Rows from block 9, named by matrix and row number. Each number is 500 + 40 x the weight over the matrix's rms, rounded and kept within 0 to 999. All counts start at 0. Numbers have three digits each.
# short0: shortcut pointwise conv, stride 2 (model.blocks.9.short.0.weight, 512x256x1x1), inputs 192-255
short0.49:418476500493511498544479515494532526444518464504473501531494491508531467466513567493497507489538474521502465525467502516534545501511546534574487547516545578488502523515490452522516504515522534
short0.50:516511474466447451509577542541500503475480588534390514532465555527439500502477465427488408444484536456509482495496527478484553437478469504447462521438535491521541485436490497485477516475489437
short0.51:485494451441491490474552440432499493443455459504508443423550497546478466424531482513442562487535563448463448554539516432484564518533484539500526485437521518456434479500409533449454546574488621
short0.52:530572574578404444565503542535467494444535561404508473462507550463444403519524489480547492402580488457525512475521529488537462421440531550436581534453557491517480528510453476446458518526501409
short0.53:464523556487504473521517437547511523512457543520506515501489465500527482502506444493472509523505512507546520455464536508553501469549503487494540506451527505470494552521459519498506514485530439
short0.54:439546553494586567461471533459509479482572423467479525496506532446512526477405523499567468463570528484536476500519485487487574541539466526436550477610480466433511527501449490522515546558514437
short0.55:474507524551493501495579476505510482574442468523460497496406507499481511478460466461543517525475490510575503571560494511497450490464495543478501480441488457499491489534460484490479530532520515
short0.56:485533596511430464517511553498428465561481483572503566524544541436563518500503455512547447493596550468511614545469529417507487478449532478547416446503500453523578506559414438466556527523435511
short0.57:448516411487505470415581544477516524451537525412583453486624582529507409424549556495526465500648551514488491475452526524512536479450548482505422466484554556471550568463461476360437522475527502
short0.58:454433424465531500558385520462473466468539506506516562412482564461580523533512462488479571532544479464463569499548478496468639550502538490539483540453525546564525534474486529545495523516494551
short0.59:588459439479443497444526459506500479473535529469504467620437535428439491508507596419480473474549504491519530517506502506427467456539524525450478430472478534458554494434527537484448452474551466
short0.60:458595568521510546421491501495485492525407506432462516516486517538521419544534525525442497505463501519577464472541557454566498434518547464513539478501538411558532462539536436495520481451444558
short0.61:541419421561586535492472504438556471542541529470467519552540517512471542405458487459527548464472500551553555492533564469540458548506461471483430606474541446529546429441455473490477485557499545
short0.62:512554478531458494442608495449452472475501499480474489439461489443497478531403447466455379535520399439521594458485471482498518518574462481492520520537515512500559467480474515531461483495464533
short0.63:460486503488511560488497536578501558497513527511534480498476502464465442474502513480514510447497483500505550527502534475522503494509509503521489540529523518477524522527494502481475496507521498
short0.64:513533530511483513439476423521512574501462470520487474486525543438451537549499491498514550511486549515524474513571475456471538492508478494480467425521456513433491501519514488587490487494520475
short0.65:486556456525479505553567447539451477522627470463571520555534548532486474577472540494478594584461571515506426512580426468509482450430518439426447507520440549481435525537528579523519565510514553
short0.66:424508458523515497545513554502547458550553458466541478505454590466456500507537439470572472536499490482528448475474508548550485441578550447454447532524538470575561471458453492600488515508602410
short0.67:411475480461505420551474541464621522496521444534442417535445453482489435441471450497461458555549516532532549468492450507484427503520474472491568461511576446550540498454566535497392498443524565
short0.68:524498518506529472500448522502473512515500551468471512521531471496471505520530509535533474483522517518493508516522490534512458503538479436502490549483527479430515535423493485490500495500517497
short0.69:521600528418437502530491489370481447481486569563509499523572469498528534471594450561527614433519451534461500501564450459496525577497443560500568570544547495467455529477578531392512483455473450
short0.70:462511560407481576538379526418469544491485565388545516535460573576480467508555538511476544589529434482465562536428501524569510467407430504523578534608619431505534597484457446571439483412482541
short0.71:475485488550497447476516526463545477516480492589479514492520518513484465579574534533462461520501480528527513502496492486510506480464489469427524521496526501549495497451488496501546487503537446
short0.72:535503468462518484454477539485467493476473434492537544464481505503485519576502510515503438527474505508536465451515537528493452471418447512509469517555564472515562495472473447493503504477479518
short0.73:459480414567532532472513586569440563443549497465523558536523467441493513475510571449480402531568477571468573427480457638495534466474498467492521566576518448482502482480402590571526503517518438
short0.74:484555442562515519503459483444537522479542533500525574544473492598460491518575531525449454525522483511494473458520469554457567515566497522574501500467518508526485470490478464502493566548513551
short0.75:516476486496503484550516448490500450471458525519538474493441559481462525487471490468486544439470518523513510489498528520445456598528532496471501503489532541548522503525546461495405512462516479
short0.76:569433513453447408484463486524493509491486515481597496560512574617528491639435529528432547506541469478470496450491536589567502522510432474458481494473500482500486478475519474540520430515489441
short0.77:516531556530508533517469500456540532449468558499464444515541494450541505435421456501467431475557478573543520427478572496553552499548568509471451531460584466424496503508443523502502607490477531
short0.78:474436507510484484565413478484417538503474550532414460528445502451460583493458458466474548387534543527478452563479514498487499495572478450445427498522486510480516451579475459495525440524539505
short0.79:500511605436517463511472543544485519470546508533580493512430487478560473505481540488486525539541495450536507491515541535503548433518494479428579521535506498474509469555510503534526446469488549
short0.80:498454491415528509414538517451524589501531485466554454436519520493437457487533479490424484542530494556486508554518501456418478454471560493561460478525545442450508470446438603499531553540460530
short0.81:538399498500532468411527476471534591516494506474535513438559512494494503525545485432548570446566448492491501476454450481472518503553507472490623435541501509494523516479528550455491518516411521
short0.82:513490532509453497564496504485527470482516547536505525504523467508483515484502487567487441471505527534524545504488525442458501508528450537528478538482521475477561515476483485494512501525506490
short0.83:550513548480504441526566500475571553517488537475486483496509524532550471526447500499508523489483491504492463506539483516480456458483538486468546530477521484486485521494551506456488476492495501
short0.84:509474480491575475530511498498479537534477494572533567507484485506554484512515486471497522544483521492504528493536489517489504492579530449525547539436533488504504505433521535533536502482483508
short0.85:497472474516501489456512465495562518488424455490546492493531433519472504533462512548448452479613449550516512447528498493485517485534496485543471525532463479574531456582507507495554498501502465
short0.86:485475537515529532394488486521541411438570408524594514526450391557552523464450487467430459464513528526570588488471631488543478598509499483480469527536578512557589477572518558508484561470459448
short0.87:497477529556555484534541456505481480473496495487463447552435563512435548446525444459491487520563480513489592505550508500509517480492514402544485477487541438463510492494513528469484450462550466
short0.88:486454542583486433425488513464433440485489503494456563545643508543499483527435529432532448511446468489548494486444518546510496497482461561467472485523520554543448466498463520520535471513475449
short0.89:508420461491487511436543451520557544481573490438456520544464397477451469429501506554482514612577482472509597539630531565498531486421397471468526526509508446480554507580527497544524489471466564
short0.90:511470443437449481549488518523494486543532495506523550430505494482478436481475487464467508486509591504493506611534496468517450492551423476506455561492545443461496474439465536607528431511449443
short0.91:455493521504508453516493454535511439412443542535444501486492481551455448480492445544543544560513531542478535459537468501440536479558534479445481458511515522529510538447485503495453482466436506
short0.92:537492486564504502497509501543507542475486465542477466485540497550491527441532536482565485500444487553501525505514473483534494507443497499532487493505484499473550476522481468509540518523505506
short0.93:479533541530519489480468502470478495515502460513461462458487545518471505450495488469501454499467462501482515479504488580512492479449551510482537492564485563493526465563556510520549503500482442
short0.94:507529517494475554541508561520514461461532518471487471541582508512479508533479510474532526466481519491535536482449475523523428528487566516503515501550503527465532488508488494501546481519464486
short0.95:467524604475556479562389569549542503434615417549452450479511504444490465452477491477529483478537474478486439504512433569520501535428499551492586440508464485473446536497426517487505558481514497
short0.96:516489431516516525499592596466524476499494480506566481488565590475537493478516555467447504457545468543528472560533551436470491526491420405489474425514504493493493507529537520517503521558475464
short0.97:483591524574498498550542562495520507484491389660448483587524492572526472518480505490526480442469443584519554421484543517419514489432494504477479611477484584576454480506493514574530506490529572
short0.98:472521497545423458573476413560552553480542537431481467403482500519526506428414471499491533514474441526515450473485483548555556494497445501507509459429506562535453532512489538449505478458458507
short0.99:501516441483467540500516510399466555462408500566459525478467492471472521491538489487422497503473525470532515480537443454496523488458593536447469594516528513499476500533505532528448562420509469
short0.100:502597584476471497441543584436468528461484524482471445418524514528438407514461517425497430529479497509466490484486473602441478510507553341520463480511505544471489489508570495510465469494478385
short0.101:481542546459525478510551521455426483540438579431554502549425532498449507461410521509515518485586539522406522464536499467472456488486544506534508501571350463473501500567482485539493511511501572
short0.102:574547437511550509497488473489443503507460528559445478466484492474542512444563533507523476538585445460598533506479494527520571489554504463465483575467561507531553495507488527614449500570571473
short0.103:500532476549548535533474542477493565489446480519464511566526500530540499465500479483486508508518513504455494512514505502454556472464448496520500435485521506522499437456546474537504510565472523
short0.104:452534443466501513450527548474542538489538569468574507581450496530471471477447535503436493493480525538470525498491485466476433510476490492517479571471524547559471500443486487433499496439527544
short0.105:501596441565541486525551452461614504488503465559473531482529473561476505498523437510457489465518456473523521502544475463432495573513479528478469485503501514466498469465492561495526483554462524
short0.106:505474538432497478517473494483474487529490530425489476499463509528576557486507416527481538494586467499493462487442467479509512471492445513551490511435502540348501521462474487490607512467414518
short0.107:511514478493544493596564487469567485460555563564568511422557452500511478590483476428403471493538557478520490468496473477525486507476493527495476528495490505511469465533482475456502472446474455
short0.108:504440522541543596482448422542489549490489573392569501512492447392464469402461574528567513516512566452436528427475481465506532525454436446505482495530536494427583516439478511436504449538503510
short0.109:488522508527510510529519504515560500503481428508536440459475518557528528502514468473449534520453505492519513430567483470505472481490445534499501514472479473446538554503544457504531530545467487
short0.110:533543560522497465509500459435524579462394524520509517510469564509546477503508451457554542508521467505396464446542432512453531462456487475504563493490492520527445466563501607435543509504465510
short0.111:535425552470454431474545523526417479519458569451540527590582525547493467466500427501519486521480622485515473459497470596480548578652532523550475459448501403678410483574519545452432540484557480
short0.112:500533545562485522517515453491560513460487520597496509461558517595468503487510466528577477470516504461468450533508451516462553529449519486498549513515483501488494569497439526506517438513548489
short0.113:465573523519540439501411538538515556508444534520544492584477539498559559511425461482537505533539450500518597491498520461451576436448511507498517504558532496549470507535497435489527469495420567
short0.114:510472522501488419525557470442499450524455502595490541478414526369511447507548529588505483446448502578475500505480478437451476496480521482562447527566485467430539563538535586508485490590511544
short0.115:506505558439493518481499431435505463548501476512475536509509459568468513532449519463559434528440465531535495499493510457480531441498527577506495478497482460476471511530559543552490521560457523
short0.116:458513561504482522448524474478524494496503509546564534466519523422456460398536551487484524459517469509444550454553472483507453495535428471517519570490466469526513460519429542481503528447484508
short0.117:482487531600550536495467484485496464431462453544486473513536525491518467477473506512516516507561521565477513534465495432431538563524485469544515426485509502602535412494555504516506532589495527
short0.118:496574441538488570427583544483510506538413529496468489428460523577519514467528447567481575509442509565496520462535461498572517475463523546517454472454508426569590567498480405419476504583558503
short0.119:506491496531493545408540507516484537443471488484567488402512525506498442478570451590464398522520508608527488575450546544537434484576481511478456532453553512544587531517538533454484501508468544
short0.120:492461487510512538490447495528468553461533511512560518474508528547605549525498485515533506508509519478515568528508502516510502481532500483506582494577506498548471479508474534525500521513507489
short0.121:485457635476498529483527475503476471513501541510489542632528480558505504594443545496475501529500429559475518564398492549430422423529519551388552549472427535457506400533495536541634464569441566
short0.122:491472556481514463508554510453481445503461511459504524464508504463431531490488521532562468519528546526501454475452523564511442474494572446577468575460494521496505519490490482428485552453491528
short0.123:539455528452482483489465455515507534450429498497478452492536475533508489454490516460520594508471470495503437510464538509493502452500491502424545481473447488506534473528448438573522540525490549
short0.124:505489515457527476525504459493499531536504501494486504514460511527503520507480501519562473463540511514532503457532499543556482515510573492490537495434546464466511450503552534494485536508485494
short0.125:496498539498470507547491501500594449507473519540478546549475494486500462484480481512465466529522468506478524537525485515515419499453548489513474524496530535442536469519509567487498477483528490
short0.126:550490503511524541441548427477556503441475455481573469492490546498418482522485525528484476535533462502453429530502522548461522483592481482466538445462495505461515513468491442520458438482516501
short0.127:510501499476539466504512504453489586525440435458468572432559458539504494450572518529488460496450475504589469513503503545476517515506569514548513486492464570496484452531438536543608513521480504
short0.128:519542454488424500571522516520510511480538495505504489502507506575459462492443506505531444526499460508529483489442496533509470530498483475523434502485468534529595474538539467530553517505554508
short0.129:520469467524505529543468502503571566570527509549479459484516483457491416388497507450489467458513543513482510468507549464485467575525509482511458553410517466487500501569546541465481468485503455
short0.130:488509513491510487503454500506528544567513492488513476509497523539527519489534536485504537516534526542519472486503488475497487547473493535533482569472501534455489509539503479482514466439584505
short0.131:514492584445423492430536508502552501466474594508541510484471490504488493542517496502526511572547527491526552505512487554482535526505473456429494522493477528515415483501420492519515520546450503
short0.132:514503479526483395479580531537548478570594538515496459499498436537482500527425562539496533473464424554492493539484437440478512502476474418461425493487481595396523500529451470451494487435508544
short0.133:539466504452472490440453577400461489587506467560534429484481440489464510484447502484514489485586473488500516490472514500521425446430563416539507465535449512544456514534515514444446482528473364
short0.134:472562587502482390462527345495536511537489434459637536542509553483363472536516553538439456523513565472427501483472478489466535566544487509516459498488556525543441378493531510512421543537498597
short0.135:524493509504545488532480534503477471506502455550527450479470573528453462496520502448540450529498530491483557531509499514511514487470497487517493511507496522497543497495610481504558530518523477
short0.136:518459535457472535567533524541488464504453513452517460493519536525457489467456550538529538467505451509488440479524592482475511481469531474530551509517557502450522583440492444541497510549499438
short0.137:469496533477503491451431495492523445438550441521431524475524505463479517480506560484470452412516525459495488519403535511480426556468520543475525603522563545492503455513496497498453580579509551
short0.138:554483513525511464520544524501463502504501473498493508486469507472522471509437517477536425502502567472474469516542599520524488566510398506494466514521503566478505508462519475574502490477473532
short0.139:522510427521570484439457527514481483543575490502505554482420598617492485546470451542519442502523473467486546460461508446466542411504477495521500497499486616580460540534514484545557494484524562
short0.140:488498481481483492472592515494483457510509562555542505426515560545519434448430497485479491523596448516510490535552497497487535489560530497488528533499496523526573504573540500429491479501485559
short0.141:481449473444457528563539511505476468535448538562502469455441471461426543566541504481489456467507504530560534509525546486498526483519444481459497466446532492517526542507529506519464505486462482
short0.142:521461475567516475546481520482480605511446472492443461465473454445508452504576585464494509540500535525541558519491541475519491532528508498452494511422527537493518485503516477476523537500586556
short0.143:540433458513570507540486548497479528504529601470387518448544467572511513498504496519416407464530493650456508510428483510499478463539471460505579480459485699505498610522509491448454555440592544
short0.144:467543487503520494534514532464498474443503489485549459449420475442476487506563431500561485439497419543458482458492419476477542504496449458516532500456540496486471478553529439419546521458475535
short0.145:440535473482566504504578501460508464591505507544470488469442499463481532492533495461470484492483555511485546581504483497438479545503468530489471603517592504496495458559570502589482440517507493
short0.146:516498450501458473500456492458504480480507513458559496507471399516514527507482559493532481544517477479478465522471521481504538507509451554493503515462481484463551527518467514497496508528512544
short0.147:502508495491477534465534468453464483488515519489454519507417470549575458543407500418523542492480484427465571562579520539582426519552485500458535593499512565563527528498574456592516502503518515
short0.148:507527494514476476469513499450504467497519561511469487480452562483506492522523462494526512511526569515542494486476513469478524530453538528556548472480512500588495552492587540573514443527550510
short0.149:547569441568522503477441513500551504504527496509499429474506500455523513494538426498560505541523470484463478522437488477521434513504497436501489426471482506482493502566572485516463524421474434
short0.150:495499536486524484518522488446596482482527510534464473466540459453499502454488511565526492489451433581555476590486513493501509499505499454538491545475448485479543534439518582478468554551454510
short0.151:491499457468537495570490516545460478471472519467490475494476498536517451454509484501490478551498494496562504492509488483472522504486498477509494527508493516491498497524451478520543507487515500
short0.152:500523478511497521513509477543530549494537487495490466523494540436474515469494487481516499588596425470487511528534515482489482492502494452485473493492477465464513523493543480590443479424485464
short0.153:542521499492486480474527495532542503516459493562463518479467490514494482553465481483530516539584477513501508426445541479526462495533507567458547545446519517520500459473472463478485472489484478
short0.154:489498521478584494446495502504533465470555470492477472454466520490498537545505486465565482528463548493514574578511520537485506565477515551497536507467463470431538514509470546475493562480466533
short0.155:481511467514499465525469613471482458492455459502547514491507469505464428564598505480566475539489525517431479463473493490592522593486547533513535392453456517488504544553573414526456500462498491
short0.156:507502478480399516495438456498464477523469529494535433429500468498473475502499521474507442499459507609483506487517519512577528553503557477474498544539490533519539497586477460501514495509535484
short0.157:473506554531512535443517463444456494465436471498564483596426560449410542480556496585493560491487487444522505583498536460507500390539545498558490531536566521471482505459584485602478432489509456
short0.158:516476469522486447497533497472459546453524491565434538443545473497425501523549520527543516482573455444524518503481569538512484559526534539501532462493552560491471563465494500584566548537480458
short0.159:499464497436549485513500481541494535636511458444455501493497542565446449468593441477484505540454453520508490520456529472455535533496442560509476548501467449478539519477437614470521562579425467
short0.160:530519472466496473475526558469577474498492521543544484497537553555509454432487474546520497497500488537579487484442497504489521474563460531506498497457461517531438531433498484530383456435477504
short0.161:449537515461496506499543476453532443506459502423532493511508493539472493481535463435496471531450491537486503495506462543465526542520499539524495470445467494515430537484549420558564483449486484
short0.162:528500488580484506514494476459436524506553471513534532418497546494516468413480568512473516511465507526464422498460507485494491558469490464480519520495514565550462524548525488503567505443507494
short0.163:481552560469486442556464528525428442549568625492553450479473536554487424446519493462505442548470436478539453435494453458486480563515435396475598431455429557459563541451513522530504462562478507
short0.164:492542463529522524494540484464557453503428449418531493475523453477476509523495543542534445535468446546482469472510470478502457469465504480491494489500507505505483493544503453484540480473507498
short0.165:467487552532580453501443567530514445479470470517428463483479555568573554487520456474490494490495471594567522550553537529541436460493458495574462505584437520484542541576538480579531511432541474
short0.166:510462484471572452460491520548529438433473539561558442433531467552555489507528530503579420442550456535475430488575510603472459540547473446478450528524512474515525483530503484539544473427463449
short0.167:436534542482517483499483518496540467468562517514456481418522578486482454467519503520454522486588522528559540504536547498511549517524450454480505445515517513492480574512507528562493445473526484
short0.168:571408511457483513500502541471586519542456427522544612521432447482457464464470483477429514406540500593540510525587541490532504582511395559478427490526472533518521548447459474530558491459565529
short0.169:530453478527460558397593542406445587464522477594561474481462508485494460503512478564514498515558458578365538534488492477447542615515525429446449514542429471558485536525454477395534464524483554
short0.170:565502488496415524491528495456527554495514510534522493437486500493500468443458459516535509439468502502539556444479551556607621537451540570447485546472524531546511492534497464475578496517501494
short0.171:524433543517502473460530545537541495561505479481493509520514478520537534497490501511528486505431537401495542516545539504504499512546498494455511563529486462471512522506546460518564470493496539
short0.172:449453455530566513449476499452488530459448422530403472507506564390527408541467502462480538623564477453469494555476438471437547389435429478542464525534507480486476521598554517485482528510518479
short0.173:472567451470582529527498515479527506466524553545594549467458480450549602546491498509482478524518610418487483523568465374507507476549497486497559543522560571437533434525586477537501508417418528
short0.174:486479440607484530480484499530536540466497495439454525452488466590406439506569498546528537464515527546570521511476535482502503587548461523491552536477583514524507515461516484449504507577455419
short0.175:482508537536488501446540514507523524471480455457538501430454511504559499543474522505516525511518460500506434599483504459466545533486468514483513505554468543525486523559490506495504494509516510
short0.176:533480453455425511475542461502534505465581584560492444492404567546568443524463473561481564525531481525442454531548498446648540425538535538547486528567502488503551574518420504384410527448493512
short0.177:446488475514525501487522469565495528521480527475513487530524493493497482518474524457508440491543453562521523482459509536470501494524579490510501490446456548495521494504519539540513515524506504
short0.178:487477446511455442525488444499442447490444488475498523513450552527470463533527475516487446546429501538483501492529547487501454478462563488515534554486534465506474561471506540509408553481523532
short0.179:503446503564509484575527485543480532443504488518530538520450519477530440502536501413487487489536515506524604430499469596519495519486489474501481533500513533459605500493474480481471479531538559
short0.180:527523480547503522501475498418563540507554506516509519497443519517464491445478476538519513517497511531525581583512497505496489476537509547499476532493460555562508509461482487478513518527474512
short0.181:456439469482486548606495520562517451494487491474589446536491568455512450547538505420538538496554521476495437482476474579432446486555511513553491518509505490482544458488505542457443477495485454
short0.182:434492509481485499504510527429540553483556541496508461509499550441595490439470544582442462511500442499445485561491489527483474481508499481511510611510452543421549442534498561595489504455431503
short0.183:483446490524521529485504470514469505457536484503473508492565482462507468490494477519480546488512571513467584484586486583478550492438451540556504472477487461506541564540503533502470525480476451
short0.184:524458565507464495441592408423507434471519470477451456435533471505435448494474486491412558566570483470522503519422549534451442471449552486459468542566458586545434440460473563445511578528451503
short0.185:439496547484470521522504450490446519532511556519514445510488564535408505516517508525486536574465501545506501475431518487530472570483524507548558459517446511464482560495508510475594477479511509
short0.186:459501456517412499533473511501476488490501480443472472539501501491557473442489496482585502425567511521525531526519525495476488465488520516508494565477537459481530503551465506493479502574498567
short0.187:490496524478587482489471486520510484434503541483490552444541521472444439464458451458572515510575503464465482551496479451547477508493519477500500499503472485473509571474485490504526563555492553
short0.188:476431547478519483479434512382498505532526459476377552528496487476513479556514532447470550474532496459437463528498479549509471486554515509451451477487487486460507529514517545487510529533524491
short0.189:528519478511536463463535512407476524521476494519512550537483469436524530487487487507501484564551499471447509536604580455495505532555501539595481575534451484522534545467549447483532417550450534
short0.190:496504490481507502535470504500480543540493524496520526499479497520490490510506502489494484481487517496505543504509503504462530545492503510481519492475496495509522501511494502495509503506538520
short0.191:517508524478442467528520539528530481480551516521543511510538496535452448566481460481501457490494431525470467470572487535510533405425528452542541520524512457553532465535461541527501455537503469
short0.192:489463492532511484470495483539475461518447496494502471466559516518504496528543507485531476500472472569490526540474568437475532535529546485587461489463485495446488477490540447478447507526536483
short0.193:566543498476531462432463554514552532484438510407478476461418527563476509511449464479614517490471494458492476480495586454463522444542546514556530536480507555469516447458577453460509553557513487
short0.194:563486482534580475527503435525434418511447486532521543497443459455432483502513477423516533548444516452620531597537508603527525538505536520579490475483516466451435406504483541600527510586463542
short0.195:475499531499523519490511542491509501504502503488459487478516503504495528510532542476515459500500516511495506475482482500475520506498512471530504513494510534465518491513489521532490509516475452
short0.196:588441499527491483539495526537470498485496536494468534473449491504599523460489509496519509454512484483502535447560552427506556515545582578528501562483464456419543451511524504484530476517523442
short0.197:511474498480516498509502460407538536436497518504529474481471551413602530527550475455484575424495469526453496526551504482492486539504494496520527614527569435564529531499526454501474500505465476
short0.198:629541507477527518420514437515476457555474462511543528508529458537540557494568499481481471520433526462464438463481451520477534529498502486450499516567548527482518516541434561518472514593420510
short0.199:471471436570502502536479537556485485464528502470521391475524505529478558489491571491375472552590533435530447512478454531516431504507431483520496468464442597513450475503462580471432624491543538
short0.200:522467498537461493460473413503479502490427500445560487478511441452539556484460442494473482535525453495489541423497537557572579462476619508605546594523489519475497501513499442554534473465576646
short0.201:529507477503513529503404588515489507586497450488494534560533531489439520490532478449514488490511499584470502549460510489482512456539528537474495519506520437469504495557502488473535504519489506
short0.202:460405442570509504525516531496531500463483499547482486499480504511464520523493497503586517623491481517532460498483530486552430438481542508507447442460503531453553538490461512489422467505566523
short0.203:557563531444477446448480515441470496511436542489486524423516493492534448455489483504507525525491522452524528531510527472492490484521479521526490515516509493475542487514510483495547553473527490
short0.204:531485539600563471448485521455473452500486477474505501466512560552411457494572506569525501436461533582555461470489481518519415521483508555523494495442510540541519468447561491528547533511445463
short0.205:518509429469439466485528497505485529518519490434521533451514439438463501516497559507521453557482535531555525482545580486542501475538458525493524529477485528573482491483468577528503475445459480
short0.206:499518481483549475548534547455504427486495529544527465508517516510460537558464460436513532461479514450473469485480528466521538555524559459504489472473468558517539461488502501418486433500533530
short0.207:562569591465396505527464545518515600456554455537466516465460614496546484603535574460522519562478529472473501449503528536452540473423513461493469530476439430460495480511558469532555472457463449
short0.208:529500424572547507450468478556527448473482539541463467431457539603502503563522481541513488478532521486500418544530522557489580528545500529500515510510554493495485556481432509468519481474531496
short0.209:469504432508468505440512529493474461414560534479485458381575448470467475474507488498487464475508481556514582551511504504509462575457403484476432470523374489460512485552464503532482503547487461
short0.210:557568549483515525456528487505533481461506496483505459537459526474478517478475473463551473505514584465568533463595467533501519478501430539490486574473532462474495522510526453512511471514471512
short0.211:514527481517467442514470465535507502490502541489430524426543527481525476529577541471491524489592563516547519428500501526473538532529441450559516469484448569510560480529479489490496431535447470
short0.212:471513528516457423487579541438475550572497576529447503545535539558475484490549524461525525474500464552579528542533495484464422512529483500482510455508559548491482470536478454498492467534531520
short0.213:535536459463488472522465495550528454488434505503424484595494501526458495468453518573495503521478544446557492513437485525466528484526462526540450431522535451423462488439525461510479454498532520
short0.214:565491453542505470427433579505444597522472502544494578498503498466545570566502593494481530454517514475514455539471531466540470497449514521492503534515504561450484518494433529508489542485483514
short0.215:491492494523528501498472535503514468482500479488474497467469469498510517488494515472490482483493452484476540488446494545495492480487508494538504515504520543496512493488526516537484451511511531
short0.216:566512448530507531423434390548547503534489541474549508505477474454495493524497485463536597454515513461507519577508481498511508472445472500547507566519589552524489448553513493586526496508499486
short0.217:499435495572468542473577487498477406541510444518508441492486508455506516459491519479479478463458524477530492542566485501529536445537469530546457488533460536507498439483546568542489513502592479
short0.218:583471500484499495483402609481467497472411454415511496422439472425504554484526526498608536483517502519537505430417432560549532569497559458557510546485549527454567542555456511506474520548539534
short0.219:494468493476525456514480552487454487518434532522530458499499502504486527556504503486529494485482465514495499517501526456510506474546488469523477511512483507455521494486451519506545502436499477
short0.220:463526418561476490399452434492501534521509599569414421494462478516519482477516529524507425477445568567491519516491485495445494504449549541492524543502470447539537444494568547571464522437556548
short0.221:466468568442407504524507497470487504511511496492444455593507455525455502575520544510585510456461424497541529517572497555505508472479518417463478548463449522518475433473412529589492476489488456
short0.222:567518470484475517498462535510504487546502532494481459510483491502518493466419508535428475549499519452493513498463506491484487521514508482566488498469442581474541574517507478525525483436504523
short0.223:542424601503561481483503531513488499497506504525511402498519507484518524496504482552481505508549424477419385437481531531436458514410483482500494503543545450500555424512471530482501551571431469
short0.224:575520505563475427426506512553492503541535528516480544545474524487538442535504536473536529458483487487491423500551532399426484523492544546511496573453517518483454477572509471550506471542452516
short0.225:502456447451448460534488534506496496588518531498512433477532444533503447543466548502509492521442468459488566506534522562547554423528543495424527496456512526499550498488530536542562537545543471
short0.226:494500488511434522478501508505487454463463492485543523467493551436475494475496507531459508532530467471468494508482527521543480437521568495490484538518488495497493519546462527460446534490507537
short0.227:476472470483483515554469517488472510505563507521457485480482545565508499487490511517445454453494508496474505483475528507481520521445523445540516517501518568518507481530490575535554492482519475
short0.228:551481546484530561579473516498507467430510493492487490424456454444483513509530483500498421526517542564531541467488505549511476463517566525467486483526474472532541501506434475439511486459485512
short0.229:462442467433526502606550547506481462594438518518487482480494547599476516552478530442437603460524451527377531612489511484485541425492515536562447499466475458480528481451421584476477535521468523
short0.230:496466564485484518491515488446452496546448548519466455576495548419514522535504501470496545559554499501498545511454515567545520468528487506521499555585568539530514461480526497530502457489540554
short0.231:494506535522489463450486570517516499635467468526489433515502474482487522486551513507491550506534409484506504491490543497535522460513501500472553520503465513441523492519481506499484498530496473
short0.232:532458492508568502521551505456472531490501502473482476395566464514471448466462505504511487591482484421588528470481619475492478579525492524559472519419447533519530508478467503505530450438398552
short0.233:514461480543456491455437506508518456590501500489491500462485498495472499495516512538473472458510515537502503489482582512468462492498439549521493519480482475483469494511471485545460490534524456
short0.234:520467476487485525486480451532488499505507486495465484534609468523539504448475534498561495521488428523483461467494462540449469493436496484531511562504481479561522524501452460506546505467496476
short0.235:464515495547532491430454374479529524460631450505481454561466543527431441505517521435545437554532445505534595433513404503515424620413437521501399541478513471479521544398445545528569499456514568
short0.236:469483444503472484483532518486499429503449498574534566456458529487502473519512454449538493506523540492516529448490489482464467488507499498479489494495458510482521513531473553564536545471495522
short0.237:469543503517434515506494474489498492501452552491556479472433494433569407514516495461546520492469495480481514501486530475478495538462512549544435536506513530510546495537468525512469548518470533
short0.238:505524513468450530476564446502487526436505556573479507388517537550494447487451504455505368455534475451543557458470522439473428515493548503492496459545442521472527503474482518512512497524449424
short0.239:537474423573511491479541527518470552483492456486505610513460541412507425551520502432510509491513516476551518512416557553523504483473544498521450468415523575564570422525425434451482464406465525
short0.240:570487494469474522533516552463498509513516561464539493474517515529498515497495516508517525508459502505506526493545516474504465528505530467507427545446545482481504493524486523506516476466476529
short0.241:471481410532503496481511560542399524466472475491484513562510409470403574538481492505490486512523497502501512434512499532505452435452541406501487482449512564498499538488424424454514509500595477
short0.242:469488490483477656492487584538482609510478468532527548496553573468558484596505494478529409398554456512519451472514460458471478511489465489584489460553545527577447558558491465522467556527468517
short0.243:477514462498503416540481464457517479403513455422437522443461489484505503482426441596504516540459495519465494590521455412500505532486524443549501489583505470545424512502569606532466535484451506
short0.244:523514511517494504517487510488514511477441500511476457526495476492472509513497489438517500473500530473483533529491542473493513502449481549537487504480538507511518490483493548477546491463446521
short0.245:510509531489471501421484515485506530463531529498461454500496476538466434596495495467473494526512551505496506499455554496485499511567559454502446509508495507546477541479517526530506532453516483